{"arch": "wavenet", "model": "CTC audio transcriber", "gain_aug_db": 6, "norm": "batchnorm", "init": "kaiming_normal", "learning_rate": 0.0069, "orthogonalizer": "polar_express", "lr_schedule": "cosine", "final_lr_fraction": 0}
Rows from block 4, named by matrix and row number. Rows with one number belong to one channel. Each number is 128 + 32 x the weight over its row's rms, rounded and kept within 0 to 255. All counts start at 0. Numbers have three digits each. After the name is the row's rms in percent of the matrix's.
# filt: filter width-5 conv, dilation 16 (model.blocks.4.filt.weight, 320x320x5), inputs 27-53, a 5 kernel for each
# gate: gate width-5 conv, dilation 16 (model.blocks.4.gate.weight, 320x320x5), inputs 27-53, a 5 kernel for each
# out: residual pointwise conv (model.blocks.4.out.weight, 320x320x1, transposed), outputs 160-319
filt.204 103:074137164170142108174113076133151113110095123147205127189111145131123146094114153105100030149131141102159119136190124167128090093202196098173186155131058050158137129156137140137091095169132153058130122115154169130119166169098111168118097152179107183116131176111106152146123131146128117134107088136076138127104140136127128186098155115149109150155200138069165085059105093054117130129182146113110124158095107
gate.204 099:108162127097145105101111195087162128209086101103137159126097122134158129153143167102143127131159124090098110068115088103144104154112140106103086096131149136124144107163130090190121162156211094136111138136159125071105129125098131130116083139091155158179135064156112101143097148152080142126137166120144152129175103101100121122143157134105174187171129098135148169170179138108114157089136186113145055138117164
out.204 101:139123156054113084157156080094099083084137176087113135139127139156120120146150084143151168163132148126124153123168054090138129171131132137159050134174089111094166113147113135147119111128096126120105161133131102125097148149155168077135122075095193116118140115163121136112114101161151108088167093146124127104138111101170154136149138151100116134170134147131083149096156097149135137165089163152142136168113128127155168134133173141121146108076185195135133091156109108077076137111164173
filt.205 102:147121092134095129124085047110094156111120168100117135159066124111145079110105138105154098145159200099187139156120153110086089195133178134117171155089105145056121165122109120130148121163145135086108113115111157121120147126121092132114120111107110127147099119152120117114105157149125199137137090119123141150147159139094110132076151155175159064185143132200149172130154194188186145103155114095156156087109138
gate.205 100:139103165127101148089138088123176142101094150081150146133118163059142141190098165182108115090134190118099118121151098119169159186121134161152114108108162143141150142144084114145151149078112162122157142102129139095134117083124096115127098120119137147150111112177135163171121082187157188090141088091103151129094130112131072138104119158173099135163092102120088127136159099132170104158114116143137104131134118
out.205 095:110160117113164143175142072173086180103119111115135145093162088112087147177135113146145173175122107169137135123093104177062111184104064148099139169062109150089107150107111136125087125104125178075112152116158131119106125143075180063113136097111094139079129143163072139107184094186168127077136159128143110085092164143122161113090080128107138136148151135144124136060143193105167122152119082157124160103140121140093148153181142090087111159155098123155101211068155104208111173123148101
filt.206 101:174164122182146114111164143177096158141177092176185123207105136133116089116110152100128146169097139108154109091174149162126201129200135106141085076161151081107108147106103106096138131170195120144134143151118166148109162114141168082131186170108114137089163138148120192121146178140184141114191124210094136111093158112137139119142135124112160117142128167101112128127220142174120110092162125093130139107084159
gate.206 099:143163191176184107089138171089178155066172098164177130136099126062095153099143137104114156135139091174105132139157094156131144098072125133139150144123138132167075115146080122145116130157118151130120112158162122138184168178143122116129059149111107070073132097151131169177129179065144123083136116096101096139189063120146104159126126143162151135127109090119102149158101113081115103101101141108120118103143144
out.206 095:091113141096142136099163137180150156112183165098127101145188151113169112146164143124142094147121174152157163082088099114149130111143152122146089135195127122101074171158082123147139137148108162126139175091144076118102133165136149073101149134157106066168139108101142125107135103168078151101105105155128166118122132085119137107144119095130201145149143192092141170117117147152105124154142199117125102102151194066122155126177159152106122091163120170148151068122172110100158131154077082
filt.207 101:148105183152111123102077118164159162131129129120114093121159151135156063099108144163106130118115108058098104146109100135154157108108144112124157105068149118152123148129105178116118184161105090182146140145164158136123127130142125118150051144118149151092158108123138102133108141158076141131173190155143125129088114088115104070067095086136139090137161126131118087163156136114149125100129086113101100135128116
gate.207 100:168106108120138109092148162130108118169052149103110169119088145130106137173150127157108129101197092100091117139094160134145092108077182125105114136163167099098108125124102090169144170119104116081117132144159135158126175146149098102165102123109118124201168151147158138123142096167091088097109165100160138135136084157154165073105152151149179136108159174149053121110128174118131133135105133108107184182136150
out.207 092:128160129153090131179115091192152109157138081141163114125127095107135113123161146146144083125114178118111170112155144146147139088119179171165108126094134133133142143122159150135081125128096136166124128143131089207191105102206148096179146093117172100173180110099077108147117075158129088157081128124131125156166158105104150108117165152118128073130184134122107147173136153133137122112107115102126125159141147152185135084116145109082186140108122107168098100122126091074161135105111126
filt.208 101:148188141065119127170078130153160114107129143117164144174125136106105155139111173134156136106190170130156140138124116118188134123104099127110080096148104144164192167155157154172144112112129120119104127165118132101148102159124113119127083173103091126123100106109121115168124089135126138135190154084175115104139169177085115081103113155142133101072091125122161100079079138125112133133120137133129112145098131
gate.208 102:133146168142155149094061178167155158145032144118139042134104122102146146098160120149124062133168131142098141119125085176138128138041065140131126076121110121150032095124123090135087108124153110132124099092143165136152028085176158149195138087109084049045097105113090117130094115046169103123142158051140115079108161165133137128093122108107157175100119059100141092120124165159133120133084130109139126162160135
out.208 096:112151166116102199084085107146132144130110126187183176141101157188124152139167153126182131102138072121175090090135074160123083092147126091178113130097074170113140112148139154143128123115044165146121080117103105155106139159110126142072073168125130130083068131097120131145138108047085189150132141158105181120185112109140111094142137087148097114084124150140160152118181098090119078160138106070125149116101129122126138130167159149138085127112150153178149143098086162148160091106162125
filt.209 100:169177149133135139122155169120118104111153100128123137179058090113167118175127119096119111158125157170143145090085122164064094084144111143129142109157124155159094140133162115175119062165089128149138124142105160128123150128095163052120134122124140124163146134178146127111137135141134101167129192149098077186135035111120117066171133148133154085104139150139185101158125108067104134139067108089172160140136164
gate.209 101:108141068115133125160116126161184125141137181126085073135173123085119139128096112143141116143106089137151128117085138138128156140103089110158127126149123153058121126168146111165120174147116109114136118114187148100126110117153129190099083113091111120190148126129063137082124112065119145149096172111074153101175129109113163126165159149112106115083141108091142142132125142102089109132214176126144155072118138
out.209 095:117157137139152130080144115162078148131129206104107111101117181118110104118109101112100081090084067128098136117098151170145124140134062114168145111180061120126134128073141142116115159115163074116091111125150128088115124090117088099190222138137166187129174130089120119129083119111131128130199117143105141130078126173106077081082140117118104156115127128095167128228133109072164160190164061144139112118141158083137083160132180141145130131119108104122126209106110107114128163154081105
filt.210 096:107105159130088146140089109149109094075149139126121079131153129125142123113137148188090158144137126144156105150190103155137151131120139130110121082166115120111174093140107139168183179156101109057127154156152111156180140155128113130140120125144152143139169111111111049142146132149104116095073152170086132136119158107130090141062181128081091119051135145103167064127123139020123118180102089121116100114162091
gate.210 095:116098148162120143139132131086140153115128132122129068152098163128106143145148144102053096121104122141184132141157131089135123110073108118124180161112095118140147151122090187146203123100119164097143106184164098149125082170119135093159077149137132138166113127165154174177125121165120121125119172119150123087026140115134125158075203114123136082203100118115120124085117117166144143127089181122106134180134144
out.210 103:147098109111066140040188164103075132088153093157146123123143176141172073142161102136074148113167146101121146105101124144121130138057137087109110108137151130122106120115158186142091077105099116130093183159106199158167132087125079154134194131138092087131132088123164103113144095140157175118138106082112116120092124121111109167086127113107156142155111110074121122135133165102120122204110142157122137118089068167133126179133186142067125089173165110057126101123125146156120153085041167
filt.211 101:085082065120130167149117147119140113183086158116127093104131103113065147154116092140122175166129082104191171075096163083094171074113117126065132110135155111108087125116181170124131033091173141114101088137154101119181162100120116116137088114156154144181139163078095140156173126053132112167072044147152124144134173057104113185088150165121108110082096153114106179130125091072101124191157132116132143114097116
gate.211 101:191105069161151142110107147108120156136184063146129167118157144150098080084092123161111159110116183151093116150161116124163118127148157143178114148142087094098156122148156142167112103101096099204168135158167152129105149157168089136112086152124080108158114110121053191172083117160013113106152139095087144120126155099135148079080082125125166132150145119116089146196104227141104112101160188135126149111132139
out.211 106:113067132142101088133189104169104124102126138113110116050077128064118147138127075139120119132179110128104153114156122135092116137064121109158133104101121131163161117166177149100104164132094142078151066137121127157143119118154112138019116153182142185119137184153087079108077125097160118149103165177118109127085124147122140145196128207123140201088092063092150118138124151128131146103130128136124105176126152096139156129140114146138099188129107145120045080165087136139174051070183085
filt.212 099:092135102165158109163057174089119092180102136136160083135150127136090055118125125160150093140087124099168129113106108106133088138116102119089140173119115129113120138135180163149078081154045134117128170087132208114098114067130131081107123128139130079112109117114078131195121116093141066129136115101140118162058119143162125159156126101089213131079091162114143099103177110099171141135185169106114138173143133
gate.212 096:118137114114125132123114121120119092017122124130126083142094145141183152130162155155147087163128090157068125186148147064113137124138165084148128121156105071138112114107153136190161118116110159144123093072153074150126091120139115169165123117120111081176112136117123159119100093141081120131124094154062132141180106147122125141090162115142103107208089108145146182132108177200054096113157135128134139151128113
out.212 097:140139117115154122161112036137115081129146099092120167150128183150132144157119110093109110184087187170121096118083117133141144133093130168180073088086140130091074112135121150106110148120131136100173136122146101116083127151097167097133181134160109173192254093140140102087159123091087134100147162162164124145133081122137110133130115095192135132146135115130100110129124073141142097166110066172140172113149139158088131164187168125126082163156128109077153070134097194120141083112123147
filt.213 106:109118090144134152110132153136149078118164122141104149131186136117112068085140110074107153159129117154132119132134091117105152095137137137091106083121153143151024121135104080227072137167046075143144120118061112127154072120155129137123115135107115160132126117115175142152116117085164143145127103208103145181167163093109111143236086106142126090167135161181178150118111079137108130138066111069127115134136110
gate.213 102:105170131089129129150183162162105166098135152105116190117073140101154102088112068153100156161095140152173119131137099118125167107156121156092125095111132117154109140155131149163168125119130106106114120144112071148093090156140155125161195116136102134164202135064190123157110137135136124134115164131125148148163173109162156115107105140109119132128161140192122117131155139166105172078149143121110116090112133
out.213 099:118087218155126146100127143159087149118099142132112107093107152182146145177123190162047148142080165103115144179131157100085128161138140093070151148078129117056144151121139135135130175117132134130122156093094107137179106104101096187156105163097150158136165108157143096140120129152115136160127168184131121136086094139196086151162134166209102088086175092118139124122147135129141083109086151122041129071089012080106127102166127122166174152125167065151140124128126108170189122106135096
filt.214 094:126104095101085119173092130186202118095124113135172098143171137138218115086133131147128092142124095125161127146124146136122114105113115110122184129114144071129122164148173126106131166056171099114153131083158143147139198068093062074136165116154098109144091121068146116145109167136134102131093121134133146084180174130154127191153113119140135120165111110111122112119077112140124145139095152109140150110091127
gate.214 098:084117217114125093131099145101108157150097143171124149139189111067091149129118055131162110111120093109155151090095173178099117099129158140109122129138073162145142119125056152107148156172086113170130074232088154075176138134143162137122079127094183128147128144153125084133155134186107127124064137122100101113120111163081187119135135186143064148161125177131131113188139091186110095129114162113126103105153154
out.214 096:139125131106096096129164064115147126155125063120164137084146118185140129109134139130115102181097134090137081108072138153058113126103137110132083145064124134183072183074139191114093099139117089118077030132130191134117167140078147122123149122155154169118153105147128161123162119116087090152123098163086091068176103119151110129133092101094117123221120118161088096138131098160141141102044123147130120155122097140091118121159127103102087119106129055133070148187159130167167094115161097
filt.215 102:140128121117185107108096134151139170173092159138151149150098114114124183126117138096046080138142156091099135123167178123120125152130120146158144120137117108102117120115152061127060113130103092118106150129116108117095114094189102113116137134147091085145150100178114166102137142118137103156146174148136121163097107187127107152134138116117110138157139086174083116124124117134158150112153133147127138129095174
gate.215 106:135163186140136101136104106153154097119135153080161138197158140131139170127158143161103138101154151153148117090148186115128156078089138178094136116060101131149135154163096179150112133081123103193125150155164144092100134139088107140139104129107152112158094097144051176106115099101157097098098102078120097106085139101112120147088066167148127104143113095118106101082138072129160137165089166108120158177182131
out.215 096:142100141120129222107136173167158177168109146139146208167108122172103195132139066156167146097109076063147110114140083166172164113142135124142148110108106130163122065149110161125152166119029158155102139209183100109110131140177096123149123099082135071147163129130093117140152112095104122136144097133130155088114095161129117121121119106155166104114131111106137101120140084115114159096179113133186140158135106090112105081113118147100093138147123161148081107131126131132117150137194113
filt.216 100:143086127124179136157186173137090160106177176131120074091083180110160090176099122113114156096195111119146106099094145128158101158083076088138158130154172114120126133154128129104158114127168142168131170094155138108129163130052130133030167062108118106102162112186116115130139164137147118114160199138158127130128117098066156182121162122151087083096156100090150178135123203075174110138167074149085096112144142
gate.216 100:135151139142122056109097129119089109191136172116154165132154096118056110140129140091140100127047139105123160098135159145155102083103104139139146164106165120163147104134129178106073171134096078159141160143143106122183125100105095118129157146152110144134135173111135138167122136134117186122076151151185106030099101156123127186135125145131091182133106083115106150155073137115173074143131129160143109119164135
out.216 097:101107101145162139143118185141131183113090141114115152111103127174136143117126158108072110197078051142140120133133139114094137155133127098120134114134136053116147136160114135124116069131136162153115170151162148080097151111125113139101124111105123117109145142062129119082060139126206136132061104123205120149207058152110169126160126145146157105101153117171105149087105139181087079186093124168112137148109155167180150126156176074150123124108111136083178106106191154096066143138094099
filt.217 102:124125164104123149126105135095078104086071138109136153092106103116171033064135141106164099150127099096119080131109151118130117189157082146109177122109126161075114123133174088125139157115138093030123139090079112149138153115095139146130111175116151179055090132151178093085114169141127127139150113141119124130170111132141125112099093097128075154165138174186163149149106105116126120106194126191128132117137146
gate.217 099:117155109137141104153052139124110156100112124117168162176175137122150098154152143142139129093136192180135129144079175156166117152154103110104078178112104080136125121163130172116116144128132148167093137185137136208145124136148155157156174116106095063104091093117111148121089146098098183170132149149163156072100112140093083176140185123110149218128107135082104122166140137149094108107139179119139121155154110
out.217 092:126145064143140148154158087137083159165132124087186132121172145152149115130130103118101147169124145158097171098148103128074116109144062068132170106124162165062146124087111139074144182089148145170194085093154148138118117187080205148195171099183147167125171123134126144130116151086087125109173107146125122139153152140100063075096144077141132076194186154155115189069132116182154142065144114128106133092097109142089156099140156116173184147160133109144090150105079127128111105095101147
filt.218 101:175108129176146113158126178145127117130100082091104076102095124088153073091106077103099061083103114116105156123087086134143170148188106153140099096139097141137117157104073111066119140151145110164167143152081109087084088188149137131118117113166129150076102172095107130121135098078148084123109125145112174147151149123098075101137145160171153079158104159169161128163153154187097141148146123113114110112100163
gate.218 095:071158155090146111102155116080111124034087100092061120160049155144108152082102139097164226157121093067155118123119150086154132107104095181163106186155155124146152104104113110128168073177121158121079058152180125136127083127128100060143121067157121135103121093149093127115102136077137133143137108091149133115084097034141111065161177102113098131130115158142092078093148159079159165126158141131119155140165124
out.218 094:127172118130114137063092186134120140162085138179074116128155152128126139173108155090143180055150093154121102202117163149118144136065105097140165144167127135184165105117185141153146161147091144059153092079080110120128090106085127201126082214096086096092087137128077107123120102179126131148080184086132121126142100140109110141194139140157112143110151119139164112086112110091178160129185102103117089109104117132087106172098098144154191111078081133123151154149087145185223102129200128