Weights of a small CTC audio transcriber: depths [8], muon at rate 0.0069.
Rows from block 5, named by matrix and row number. Rows with one number belong to one channel. Each number is 128 + 24 x the weight over its row's rms, rounded and kept within 0 to 255. All counts start at 0. After the name is the row's rms in percent of the matrix's.
# filt: filter width-5 conv (model.blocks.5.filt.weight, 320x320x5), inputs 84-97, a 5 kernel for each
# gate: gate width-5 conv (model.blocks.5.gate.weight, 320x320x5), inputs 84-97, a 5 kernel for each
filt.212 103 [128 130 137 133  89 112 128 153 142 107 141 151 154 112 136 143 132 114 116 123 122 146  86 101  91 159 144 122 117 139 100 124 121 113 130 203 161 129  97  90 118 110 140 160 137 174 130 139 122 115 200 137 114 123 123  97 132 123 153 162 139 134 119 132 125 119  96 109 109 114]
filt.213 100 [120 128 165 126 116 157 151 158 174 120 149 145 100 112 136 146 111 112 127 149 113  93 136 153 168 146 124 111 120 140  93  91  92  91 129 126 117 133 156 164 136 153 155 138 116 165 131 120 137 143 131 107  90 131 163 120 123 119 134 138 123 166 110 162 135 152 162 123 164 127]
filt.214 095 [115 180 134  87 126 111 115 138 191 172  96 156 155 130 140 131 124 135 116 115 109 178 201 144  97 141 146  92 116 134 109 158  99  92 150 107 126 156 136 113 158 190 143 106  86 134 133 111 148 160  99  76 150 182 139 119 114 137 194 144 127 109 157 153 105 140 135 159 108 123]
filt.215 098 [139 142 121 154 139 188 136 118 127 151 128 132 129 124 124 166 122 120 116 134 110  94 104 104 119 141 121 129 130 144  84 125 133 162 130  99 142 139 138 114 105  55 105  85 105 131 107  87 105  92 116 164 126 128 121 151 116 102 141 150 149 144 131 152 108 131 141 141 126 105]
filt.216 104 [ 84 113 157 121 137 116 166 140 109  94 127 143 126 146 139 108 115 136 171 141  88 121 128 119 140 147 155 139  97 144 132 142 117  96 102 162 142 129 165 125 135 122 119 154 127 116 117 115 168 157 133  84 125 137 139 144 158 131 146 138  86 116 133 155 123  83 132 169 169 148]
filt.217 101 [141 152 111 119 128 135 153 174 118 158 153 100 100 101 118 153 131 112 121 131 152 101 122  97 141 188 158 105  86 115 150 159 165 103  91 127 146 123  74  85 145 149 153 161 143 144 115 155 128 106 119  62 103 161 128 101  91 103 104 106 152 170 169 121 118 118 103 117 140 140]
filt.218 096 [115 112 121 128 118  67  30  62 114 125 115 110 135 152 155 109 105 138 122 124 169 125  98  89 101  54  98  93 138 127 114 158 135 127 120 136 156 145 141 125 142 157 130 131 134 143 144 164 136 128 125 109 111 109 112 117 114 118 100  99 135  86 116 116  92 150 130 154 104 127]
filt.219 098 [117 118 117 107 107 105 175 179 156 129 105 128 129 147 137 150 118 150 140 131 140 122 112  79  89 117 112 150 108 116  48  72 123 132 153 161 181 118 126  98 179 121 135 121  88 137 124 120  86  80 136  97 120 142 100 136 141 116 117 139 119 128 136 107 100 183 152 124 154 151]
filt.220 100 [124 145 150 144 142 133 133  72 144 154 129 105 151 124 139 157 149 106 103 110 102 120 125 132 150 173 153 129 144 117 164 138 107 106 151  99 154 103 116 155 134 113 126  77 102 137 135 151 102 119 103 161 132 161 110  97 115 147 150 131 116 141 112 137 123 125 110 128 140 124]
filt.221 099 [158 159 142 142 140 106 116 128 125 122  78 114 120 115 139 186 142 118 118 105  97  79 106 138 147 144  95 123 135  95  98 118 146  94  97 101 145 141 109 135 147 141 101 151 139 122 134 150 174  99 179 107 139 193 151 143  95 103 163 126 119  92 129 105 129  98  96 127 153 157]
filt.222 101 [163 138 107 139 129 152  94 104  70 104 113 115 136 110 152 136  80 110 137 122 120 131 110 156 137 132  91  98 136 143 130 136 135 112  83 127 130 165 123 127 131 125 137 144  89 101 108  98 105 121 158 151 114 108 161 107 123 143 160 114 121 117  93  99 119 145 128 108 106 134]
filt.223 099 [129 184 150 154 113 126 155 105 146 130 112 134 141 135 160 141 157 135 124 138 108 103 166 144 160 127 137 160 131  97 133 137 143 164 150 101 121 162 159 111 159 149 123 110 132  93  94  82 113 120 133  91 113 127 154 115  97  93 140 119 150 146 111 120 144 104 146 146 150 119]
filt.224 099 [126  98 137 150 133 168 182 178 154 156 102  94 119  99 137 153 137 139 129 147 162 145 131 174 123 133 133 141 121 125 170 123 170 154 140  83  96 133 155 123 123 137 145 102  94 114 101 130 147 140 106 107 107 136 155 124 143 170 168 172 136 161 135 141 149 123  94 113 142 148]
filt.225 098 [ 86 109 120 119  76 148 115 107 125 160 132 159 167 142 136 122 134 117 151 145 119 100  95 136 139  98  96 133  89 109 136 138 138 153 123 152 158 169 110 153 109 138 101  92  95 130 175 165 168 156 154 133 104  82 116 135 130 146  90  90 120 132 149 138 137 156 110 122  81 121]
filt.226 097 [116 116 125 108 143 138 167 173 167 125 102  93 125 163 138 101  86 122 147 170 134 170 143 120 149 188 177 155 175 137 135 153 139 127 109 141 146 158 173 152 126 111 137 126 149 106 121  79  97 142 159 110 152 131 117 157 140 107 136 141 157 152 134 118 106  90 100 129 158 119]
filt.227 104 [117 102 105  98 103 140 125 107 141 120  78 110 140 145 129 169 142 129 135 143 131 135 135 129 152 120 180 141 137 143 118 107 160 125 106 122 124  39  98 117 126 144 132 116 109 152  97 143 148 146 159 135 109 144 120 151 128 115 107 117 105 107 153 161 157 133 124 109 112 119]
filt.228 096 [106 107  99  74 118  84 115  83 109 108 127 164 158 117  85 134 112 159 135 122  88 127 110 113 119 153 145 146 136 127 118 132 101 124  98 115 134 144 141 133 100 118 141 143 123 148 146 116 129 143 124 138 123 163 141 206 199 130 155 146 180 163 152 138 149  62 104 132 132 168]
filt.229 099 [160 143 150 104 159 137 122 152 163 128 126 118 125 151 151 139 107  88  93 111  94 154 137 175 181 126 142 138 117 145 138 147 130 146 157  90 122 145 145 113 104 117 147 130 137 115 129  88 138 172 147 134 136  78 107 160 130 115 103 126 128 108 109 120 142 149  82  99 118 148]
filt.230 103 [117 128 128 126 147 107 127 136 134  89 135  90 106 115 139  94 129 103  94 110 109 108 151 124  86 103 157 156 153  91 129 126 122 156 172 118  99  78 113 153  98 141 146 152 165 147 149 101 138 146 124 144 112 156 151 142 121 133 151 108 153 158 140 129 127 182 146 136 109  98]
filt.231 098 [127 109 124 148 105 106  80  80  98  99 119 118 170 154 102  93  66 114 113 122 126 101 131  88  97 103 141 128 170 146 107 127 119 152 146 141 149 138  80 124 126 146  83 139 116 150 111 138 130 137 171 172 160 137 160 116 102 106 121 155 125 157 148 153 130 162 123 137 140 112]
filt.232 102 [ 86 128 144 104 100 189 197 189 158 120 115 125 121 124 167  92  72 102  92 107 143 154 131 171 166 107 144 138 127 167 149 116  97  95 118 128 178 147 129 146 143 128 129 165 137 133 149 105 127 145 123 159 150 135 101 118 111 130 133 124 110 113 109 141 146 135 119 107 132 146]
filt.233 098 [104 104 127 172  98 133 139 179 152 132 159 176 146 173 179 102 117 127  99 139 138 117 109 111 136 111 134 177 163 103 100 100 129 105 109 101  99 120 134 132 115 122 162 118  87  93 133 158 136 194 142 156 115  61  97 112 132 165  79 112 144 141 171 149 123 137 129  82 121 121]
filt.234 099 [110 106 114 111 140 102 113  84  78  59 142 153 140 124 127 131 110 107 123 112 119  68 104  98 121 146 116 169 129 143 126 122 173 145 102 109  86 104 136 109 136 122 107 119 116 128  98 157 105 129 147 154 117  83 130 138 172 143 135 157 119 163 103 144 119 192 141  99 110 108]
gate.212 099 [156 133 112 150 155 118 106 132 150 126 127 112 121 109 136 132 188 185 160 156 217 176 128 116 129 116 125 135 126 122 111  82  84 132 153 147 192 139 101 127  96  72 112 148 139 142 174 131 112 116 192 205 148 130 123 165 141 140 119  94 117  86 133 144 161 131 121 102 132 135]
gate.213 095 [147 137 129 127 107 115 133 137 122 125 121 116 124 157 141 134  90 134 134 107 110 106 118 114  97 143 148 155 168 141 160 155 113  89  94  90 105 141  99 120 140 135 142 130 115 107 129 132 139 124 135 139 147 102  96 124 133 147 118 141 116 114 149 112 148 142 161 183 120 134]
gate.214 098 [141 116 131 127 132 130 159 158 156 131 185 156 119 135 153  94 139 129 107 139 157 112 120 106  91 110 103 109 105 137 114 108 121 109 126 135 117 125 122 147 113 113 114 127 159 142 151 113 117 127 107  71  99  56 106  67  92 113 153 147 100 140 185 157 123 158 130 134 150 132]
gate.215 099 [ 95 110 102 112 111 100  87 120 127 146 153 155 151 154 145 114 150 174 124 161 126  95 102 109 119 126 108 129 114 135 134  96  75 151 125 126 124  81 103 112 147 142 135 147 136 115 118 147 112 142 116 137 100 113 116 121 133  90  99 142 119 150 137 128 112 180 161 147 140 150]
gate.216 098 [112 128  94 114 131 119 104 101 132 120 146 119 130 154 134 153 173 127 110 136 152 142 137 168 123 130 172 163 174 160 104  86  72 120 136 129 105 113  88 130 142 122 136 128 102  97 124 135 161 130 169 176 151 134 108 146 141 115 112 124 220 124  97 122 119 136 199 150 139 154]
gate.217 100 [124 119 161 172 153 143 159 156 122 128  91 116 141 124 130  90 124 149 120  84 100 123 132 127 108  76 110 135 139 149 170 133 157 152 124 152 145 113  72 110 149 167 166 166 145 139 128 151 132 140 144 163 117 162 135 128 137  95 115 123 110 125 149  98 107 129 137 131 131 116]
gate.218 098 [102 125 178 135 115 128 117 167 102 123 154 161 115 141 163 110  96 123 104  91 152 137 118 116 141  96 107 125 151 123 124 128 111 141 115 131  92  79 122 135 110 113 149 137 127 147 132 127 124 157 159 117 148 115 152 133 137 149 145 118 111 102  94 111  89 118 115 141 124 147]
gate.219 102 [ 92 110 137 159 164 105 103 138 158 137 156 145 151 111 103 164 117 127  96 121 121 117 122 115 111 170 144 134 140 116 157 125 111  88 154  98 139 153 153 108 132 119 121 146 122  98 100 101 110  87 121 155 144 163 150 150 111 105 115 137 153 123 146 142 136 164 165 140 156 177]
gate.220 101 [123 148 142 144 116 132 168 167 118 124 147 166  97 126 147 110 115 104 116 154 133 120 102  89 125 141 156 182 113 108 148 152 147 136 128 100 131 145 105  75  92 100  74 139 146 144 144 147 136 122 121 143 177 132 129 133 136 137 148 138 149 127 137  95  83 115 114 172 147 160]
gate.221 100 [151 162 126 109 138  71  89  97 169 161 137 127 118 145 142 155 157 141 129 111 122 149 105 112 124 124 115 165 114 142 143  92 131 108 131  91  75 101  96 116 114  99 123 125 120 101 135 132 115 141 154  96  90 118 149 137 161 111 151 134 133 121  65 100  85 122 105 112 139 121]
gate.222 101 [ 73 105 141 137 107  91 114 151 139 135 107 103 114 137 109 107 152 157 138 125 136 120  84 135 130 126 131 121 115  74 143 130 197 150 116 124 132 150 117 148 135 129 122 148 162 107 135 148 104 107 116 168 127 137 140 170 121 130 117 123 118  86  84 122 119 137 120 108 105 121]
gate.223 097 [165 173 124 125 121 156  86  93 147 157 136 131 154 159 119 117 123 130 112 123  96 112 131 105 111  58  43  80  97 111 163 154 107 135 137 107 110 119  79 141  88  63 117 147 121 141 165 148 129 127 105 135 123 103 103 103 140 127  84  81 139 117 114 120 104 142 156 113  97 155]
gate.224 100 [137 117 167 123  92 159 155 127  77 102  96 123 146 119 136 140 139 155 179 124 110 127 103 152 114  99 114 132 134 112 110 124  61  80  86 164 158 144 157 141 133 128 125 128 110 135 146 143 109 123 147 138 130 127 134 149 177 163 137  98 145 162 103 141 119 110 121 113 139 157]
gate.225 100 [126 112 105 119 120 194 173 182 106  91 135 149 148 125 140 146 131 118 139 133 106 120  53 143 118 100  90 139 126 137  94 144 140 153 108 144 156 152 158 146 133 122 116 119 110  98  98 144  97 103 133 144 144 109 110 111 147 171 128 138 100 119 100 117  94 159 121 151 132 124]
gate.226 103 [149 116  86  91 105 188 139 109 103 124 138 131 125 129 114 106  93  98 169 151 160 146 128 145 144 149 146 114  95 104  84 128 128 119 130 140 169 128 126  93 122 112 110 120 124 112 147 121 145  75 104 179 163 143 130 111 133 152 118 152 120 136 151 143 148 139 115 106 118 148]
gate.227 100 [128 144  87 122 112 150 161 148 179 142 153 128 142 128 113 135 146 108 134 148 148 105 104  91  99 159 155 114  96 160 134 139 129 134 129  98 124 150 122 179 144 144 163 150 114 146 119 109 117 106 106 129 160 117 131 146 134 137 103 152 126  89  77 109 161 101 133 135 162 178]
gate.228 102 [116 104 124 161 175  99 131 137  89  96 119 129 122 125 109 161 163  94 139 133  98  79  82  87  89 163 116 133 125 120 141 154 162 128 114  95 120 121 138  98 136 138 126 136 165 107 117 140 141 151 129 128 143 112 115 165 167 169 164 137 166 124 143 120  76  83 128 134 127 150]
gate.229 097 [108 112 137  96 129 126 172 152 136  79 115 157 135 154 158  80 109 137 121 132 155 132 119 133 106 122 131 117 126 108 143 145 107 104 124 171 134  85  83  78 122 136 145 108 104 139  93 115 113  95 109 101 150 113 103 151 132 117 130 121 123 132 104 102 147  88 122 115 118 122]
gate.230 103 [111 129  92 113 108 101 148 121 172 132  68  84 117 107 138 173 150 154 158 117 144 151 123 126  99 170 155 133 123 108 166 153 137  89 125 159 178 162 126 116 122 135 136 157 163 156 147 158 112 132 119  79 114 146 116 126 139 123 164 162  94 113 110 135 112 114 132 141 104 122]
gate.231 098 [124 156 132 142 172  99  95  93  97 103  85  79  74  72 123 135 140 145 156 128 118 173 136 115 116  94 101 117 150 124 160 159 129  94 147 146 141 117  99  99 121 114  99 117 134 151 169 154 138 175 157 156 141 142 136 154 135 137 167 134 166 143 149 115 169  81 153 163 118  80]
gate.232 092 [136 138 154 134 116 153 100 123 130 144 144 150 129 120 137 129 139 180 121 110 151 160  97 121 133 140 126 182 167 143 153 109 101 123 147  99  79  82  69  88 157 131  80 140 141 183 116 109 113  92 128 121  98 102 105 146 155 144 110  83 104 117  68 110 163 129 143 130 138 136]
gate.233 097 [130 149 122 106 105 135 123 146 136 135 146 102  92  84  96 141 141 127 102 125 158 138  88  99 125 179 154 127  95 104 141 113  88 149 138 100 133 142 128 129 101 100 152 176 120 105 136 169 115 103 116 162 142 129  99 133 143 102 140 135 147 117 129  94 104 141 178 124 109 130]
gate.234 102 [ 88 132 161 120 136 172 152 139 128 141 135 121 135 109 138  95 135 135 160 168 123 143 191 163 111  78 100 130 114 103 174 118 132 145 138 123 146 137 164 162 143 100 102  92 130 119 149 127 125 133 117 126 136 116 105 143 104  88 123 137  81  88 149 137 146 148 116 110  90 105]